python train.py --model="image inpainting model" --dataset="Sentinel-2 satellite tiles (TerraMesh)" --train_examples=36250 --image_size=40 --crop_scale_min=1 --horizontal_flip=false --task="inpainting" --loss="l1" --arch="unet" --norm="batchnorm" --activation="relu" --channel_attention="se" --widths=[48, 96, 144, 192] --blocks_per_level=2 --block="bottleneck" --attention=false --upsampling="pixel_shuffle" --init="lecun_normal" --residual_init="none" --optimizer="soap" --beta2=0.95 --lr=0.0045 --beta1=0.9 --shampoo_beta=0.95 --eps=1e-08 --precondition_frequency=16 --max_precond_dim=1536 --merge_dims=false --one_sided=false --adamw_lr_other_params=0.0014 --grad_clip=0.5 --steps=13900 --batch_size=64 --epochs=24.5 --lr_schedule="cosine_restarts" --final_lr_fraction=0 --warmup_steps=690 --weight_decay=0.0 --adamw_weight_decay_other_params=0
Rows from block 4 of a small image inpainting model, named by matrix and row number. Rows with one number belong to one channel. Each number is 128 + 32 x the weight over its row's rms, rounded and kept within 0 to 255. All counts start at 0. After the name is the row's rms in percent of the matrix's.
After each channel's rows are labels from the 100 images, of 14976, where the channel reaches its highest value: "strongest on" is what is common among them. Only what is clearly more common there than usual is listed. The data: Sentinel-2 satellite tiles (TerraMesh). In brackets: how many of the 100, against the usual share in percent.
# convs1: 3x3 conv (model.enc.2.0.convs.1.weight, 72x72x3x3, each kernel summed), inputs 0-71
# convs2: expand pointwise conv (model.enc.2.0.convs.2.weight, 144x72x1x1, transposed), outputs 0-71

convs1.13 097 [158 143 153 111  90 123 157 119 102 173 170 151 107  90 159 194  89 147 134 178 133 136 167 111  91 120 109 196 130 166 101 130 149 128  68 118 142 126 124 147 110  81  62 117 134 136 228 160 127 148  86  94 114 142 136 138  84 140  98 121 152 145 205 135 152 113 135 180 125  95 111 102]
convs2.13 099 [ 93 173 139  80 103 118 119 176 165 167 101 108 118 151 106 113 142 131  97 178  80  66 149  93 140 121 113 140  84  89 132 162 146  87 103 172 129 130 168 111 142 129 123 116 101 100  89 147 112 147 121 106 152 150 172 142 137 138  48 135  82 119 109 132  97 168 118 147 107 122 120 199]
strongest on: bare ground (57 vs 24.3); main land cover: bare ground (38 vs 5.1)

convs1.66 116 [150 219 114 130  50  90 166 113  86 151  84 127 153 196  82 149 132 138 107 125 128 135 123 143 136 142 207 126 135 121 129  54  80 124 149 155 114 135 117  75 173  60 105 116 105 110 128  83 127 159 139 152 148 150 188 111 134 108 101 156 114 131 133 109 135  88 160 112 107 122 113  96]
convs2.66 100 [128 106 141 131 142 113 106 144 145 181 189 123 141 150 114  92  59  98 100 109 179 102  58 143  43 143 126 128 127 130 186  86 146 150 119 118 100 133 187  88 157  84 120  76 113 102 139 120  83  71 143 146 133 146 142 136 104  80 138  97  86 143 145 156 127 151 139  98 128 127  93 138]
strongest on: snow or ice (80 vs 20.6); main land cover: snow or ice (77 vs 14.6)

convs1.28 101 [ 88  76 123 132 116 143 123 108 100 126  81 180 100 148 158 110 127 106 185  86 109 108 150 138 184 174 140 158 177 111  62  91 178  92 131 126 168 128 127 125  90 144 115 148 115  85  69 166 173  99 146  90 116 127 131 129 131 110 108 150  82  84 132 154 111 155 155  41 116 149 131 188]
convs2.28 102 [130 119 105 143 191 141 172 137 120 177 158 135 171 117 109  94 174 113 155  65 105 121 180 120 138  90 137 163  89 124  85  63 113 180 101  80 140 135  84 146 123  84 111  23  94 121  97 189 166 158 134 134 100 119 168 103 145 153 151  92  96 114 158 144 113 164 113 134  73 127 113 129]
strongest on: snow or ice (74 vs 20.6); main land cover: snow or ice (49 vs 14.6)

convs1.42 119 [145  74 101 120  78  85 138 136  99 144 104 133 155 137 185 175 114 107 112 187 107 128 136  69  92 155 125 139 140 161 141  87 134 103 112 161 121 141 102  97  68  84  31 136 126  85 131 125 182 142  95  84 149 157 147 106 100 129 163  84 111 134 180 123  60 133 135 158 126  84 130 112]
convs2.42 106 [141  75 143 117 173 114 104 140 128 102 102 132 153 118  99 108 106 117 131 127  88 119 116 125 138 123 134 165 112 118 190 128 173 146  87  92 134 124  93 100  79  80 138  96 153 119 132 159 116 114 153 128  81  92 115 137 153 133 133 165 101 124  99 105  74 143 105 140 121 119  56 216]
strongest on: snow or ice (55 vs 20.6); main land cover: snow or ice (51 vs 14.6)

convs1.45 114 [175  73  93 194 104 132 119 126  99 178 107 140 190 132 157 182 191 154 123 156 119 136 127 107 136 201 134 194 130 130 151 129 120 115 156 164 156 167 138  92 104  80 142 127 137 161 110 163 115 129 146 118 127 163 115 148 166 152 109 118 110 169 157 126 136 144 174 208 116  68 158  96]
convs2.45 098 [ 89  86 148  92 132 130 132  86 161 136 126  77  96 137 111 166 104 136 153 126 153 138  90 138 145 142  87 152 142  44 137 142 188 110 127  90 165 114 124 135 124 161  95 127 164 132 123 142  96 166 147 195 110  73 131 166 131 152 158  90 126 152  95 160 126 117  76 223 129 132 106  77]
strongest on: bare ground (62 vs 24.3); main land cover: bare ground (40 vs 5.1)

convs1.63 089 [122 142 107 177 115 150 135 148  85 173 149 127 139 105 155 109 117 121 138 132 106 202 181 104 135 128 146 147 143 143 181 120 198 198 140 160 132 126 106 100 147 117 102 171 191 166 182 151 154 125 114  89 140 106 204 120 127  93 138 166 122 154 121 142 103 112 171  87 198 177 149  97]
convs2.63 094 [ 73 140 164 116 220 190 101 190 135 153 150 112 136 187 120 127 123 104 127 153 107 137 155 125 137 117  74 151 156  99 202 116 111 130 157 102 180 115  84 169 101  59 136 125  87 153 111  90 152  82  95 151 146 118 123 137 104 111 106 191 111 114 119 135 105 127 127 136 146 161 117 142]
strongest on: snow or ice (60 vs 20.6); main land cover: snow or ice (55 vs 14.6)