Weights of a small image inpainting model: activation relu, 24.5 epochs.
Rows from block 9 of a small image inpainting model, named by matrix and row number. Rows with one number belong to one channel. Each number is 128 + 32 x the weight over its row's rms, rounded and kept within 0 to 255. All counts start at 0. Numbers have three digits each.
After each channel's rows are labels from the 100 images, of 14976, where the channel reaches its highest value: "place" is the part of the image that holds the peak. Only what is clearly more common there than usual is listed. The data: Sentinel-2 satellite tiles (TerraMesh).
# convs1: 3x3 conv (model.decb.0.1.convs.1.weight, 72x72x3x3, each kernel summed), inputs 24-47
# convs2: expand pointwise conv (model.decb.0.1.convs.2.weight, 144x72x1x1, transposed), outputs 24-47

convs1.36:136084155106083119084106172134191135154121117121105162152178055099182139
convs2.36:065168100142091112134147095185116066119160102067107122109120140076100193
place: middle right

convs1.52:146121160108099131114125076145084154126152162147133131115082108114163118
convs2.52:067138150126141118125127133184166085138147071075108166047120111130089121
place: middle right

convs1.56:098127120100123076060090124180091112124075155050110139114184103099102096
convs2.56:102142153146129066133113080100108146142105096101214150135131111152129104
place: middle right; top centre

convs1.24:112145118111130104130091111138100088118096086103038142102163088088124131
convs2.24:108124090161185145202150178116134176074184108143123107072136091146182107
place: middle right

convs1.32:060123102095100172097160178155123131155082086085078196079171098119154090
convs2.32:100124128171156174154168165135119173124133112104101152145131081159163144
place: bottom centre; bottom right

convs1.41:128217110157114229148116126118082128125130087134100106152124162139159114
convs2.41:213093112128086128104152152238169138123129088144099119156113119144160115
place: centre; top centre

convs1.10:138129097132110177133105102163058118137127086129072180129160157091131102
convs2.10:128124139155141177140172131125182148076196134097142087120140075156135090
place: centre

convs1.66:151157079067091112138122095123111141117115203144095112120143142152090134
convs2.66:129133130162119169171128120124132110113119141110107100150167101109193138
place: centre; top centre

convs1.37:113227108138155171184140120140151139164186072178114114178082120123090177
convs2.37:177102172091119158078181131125098160172127177089118109153143106133123155
place: centre; top centre

convs1.23:109189124132161190192106159135170162159167079187128087119103133067059142
convs2.23:148138182148105102134099162158128147230079141161163148095075162094087140
place: middle right; top right

convs1.5:176135093115182154159125173077147116187109109152149135140100139181150112
convs2.5:128117121129115112117089142079073101154076162138104133167043169152110138
place: middle right

convs1.49:133168116056169114105131143103131125131126083117178148179105187169087162
convs2.49:041133155128113089158149142078097127132118164131190125126098112148123111
place: middle right; top right

convs1.58:120183197079144166124135099088117126143137129192085125174133143127131182
convs2.58:133090175157144087070123149145141056147116096166157134155132103078135157
place: middle right

convs1.18:147116066123101123123178068187101138153173092106185142174131100089114072
convs2.18:098169177096183150093171119184116100167101137127134147138118191087118088
place: centre; top centre

convs1.11:139222129128177159189114095148132135153173130175098125168108144117101147
convs2.11:131106194137109105150179075173137084106109123075166083175143146148107121
place: middle right

convs1.63:128119134092166104116247052167138133167105172117108147119177138110145098
convs2.63:170154116113121131089126114197117122131143130145160088125171144065151056
place: middle right; top right

convs1.40:081047137148172139136099115140141075164131056116122111086115115113181136
convs2.40:139184116135151153168171120131139175096127095124126163136161126169132134
place: centre; top centre

convs1.8:093130128109144181206144104134162122167160090122143117203091123111094136
convs2.8:045068163144152176123129075156126118138077132137140154159133154092125123
place: centre

convs1.1:151154068104142184122162111166080130159149145092114117156154179115102146
convs2.1:121178131146102121160147145052114073140130145189082143152119155082087126
place: middle right; top right

convs1.59:102160103142138208187146116130107120182183112154143111128090144114131132
convs2.59:229139198107139125114116136212141094154117127088090118156116134147100150
place: centre; top centre

convs1.69:129115125152108124074091104077072124075158154093162122134164144116099082
convs2.69:094139135115127148130107073173101102123127080057129149095138115098113164
place: middle right

convs1.64:130144136155129115074137087089117146164128100084037137160118091093121130
convs2.64:125163131144143115142141141165141086155095193165138139140111169093149070
place: middle right; top right

convs1.71:130141125151073161175161125165097120112131148125126156088150116129136106
convs2.71:137094138126160139174096119158086125067184120069147090045165106066178099
place: centre

convs1.2:118229118109167170160160131130140155159164120133104134172121161094109156
convs2.2:132180192144134147135187097143080151099166133097167115148174150122156171
place: top centre

convs1.51:214113126135164101130127107156097133091151141133147195134208127089112095
convs2.51:144110096135104141067117121158157140115138156146134122090129157106124201
place: middle right

convs1.26:141170111102124087122184103176099121095118095099125124083162140124087066
convs2.26:133137120116193132144111124111161207113143163095104126158155112176127180
place: middle right; top right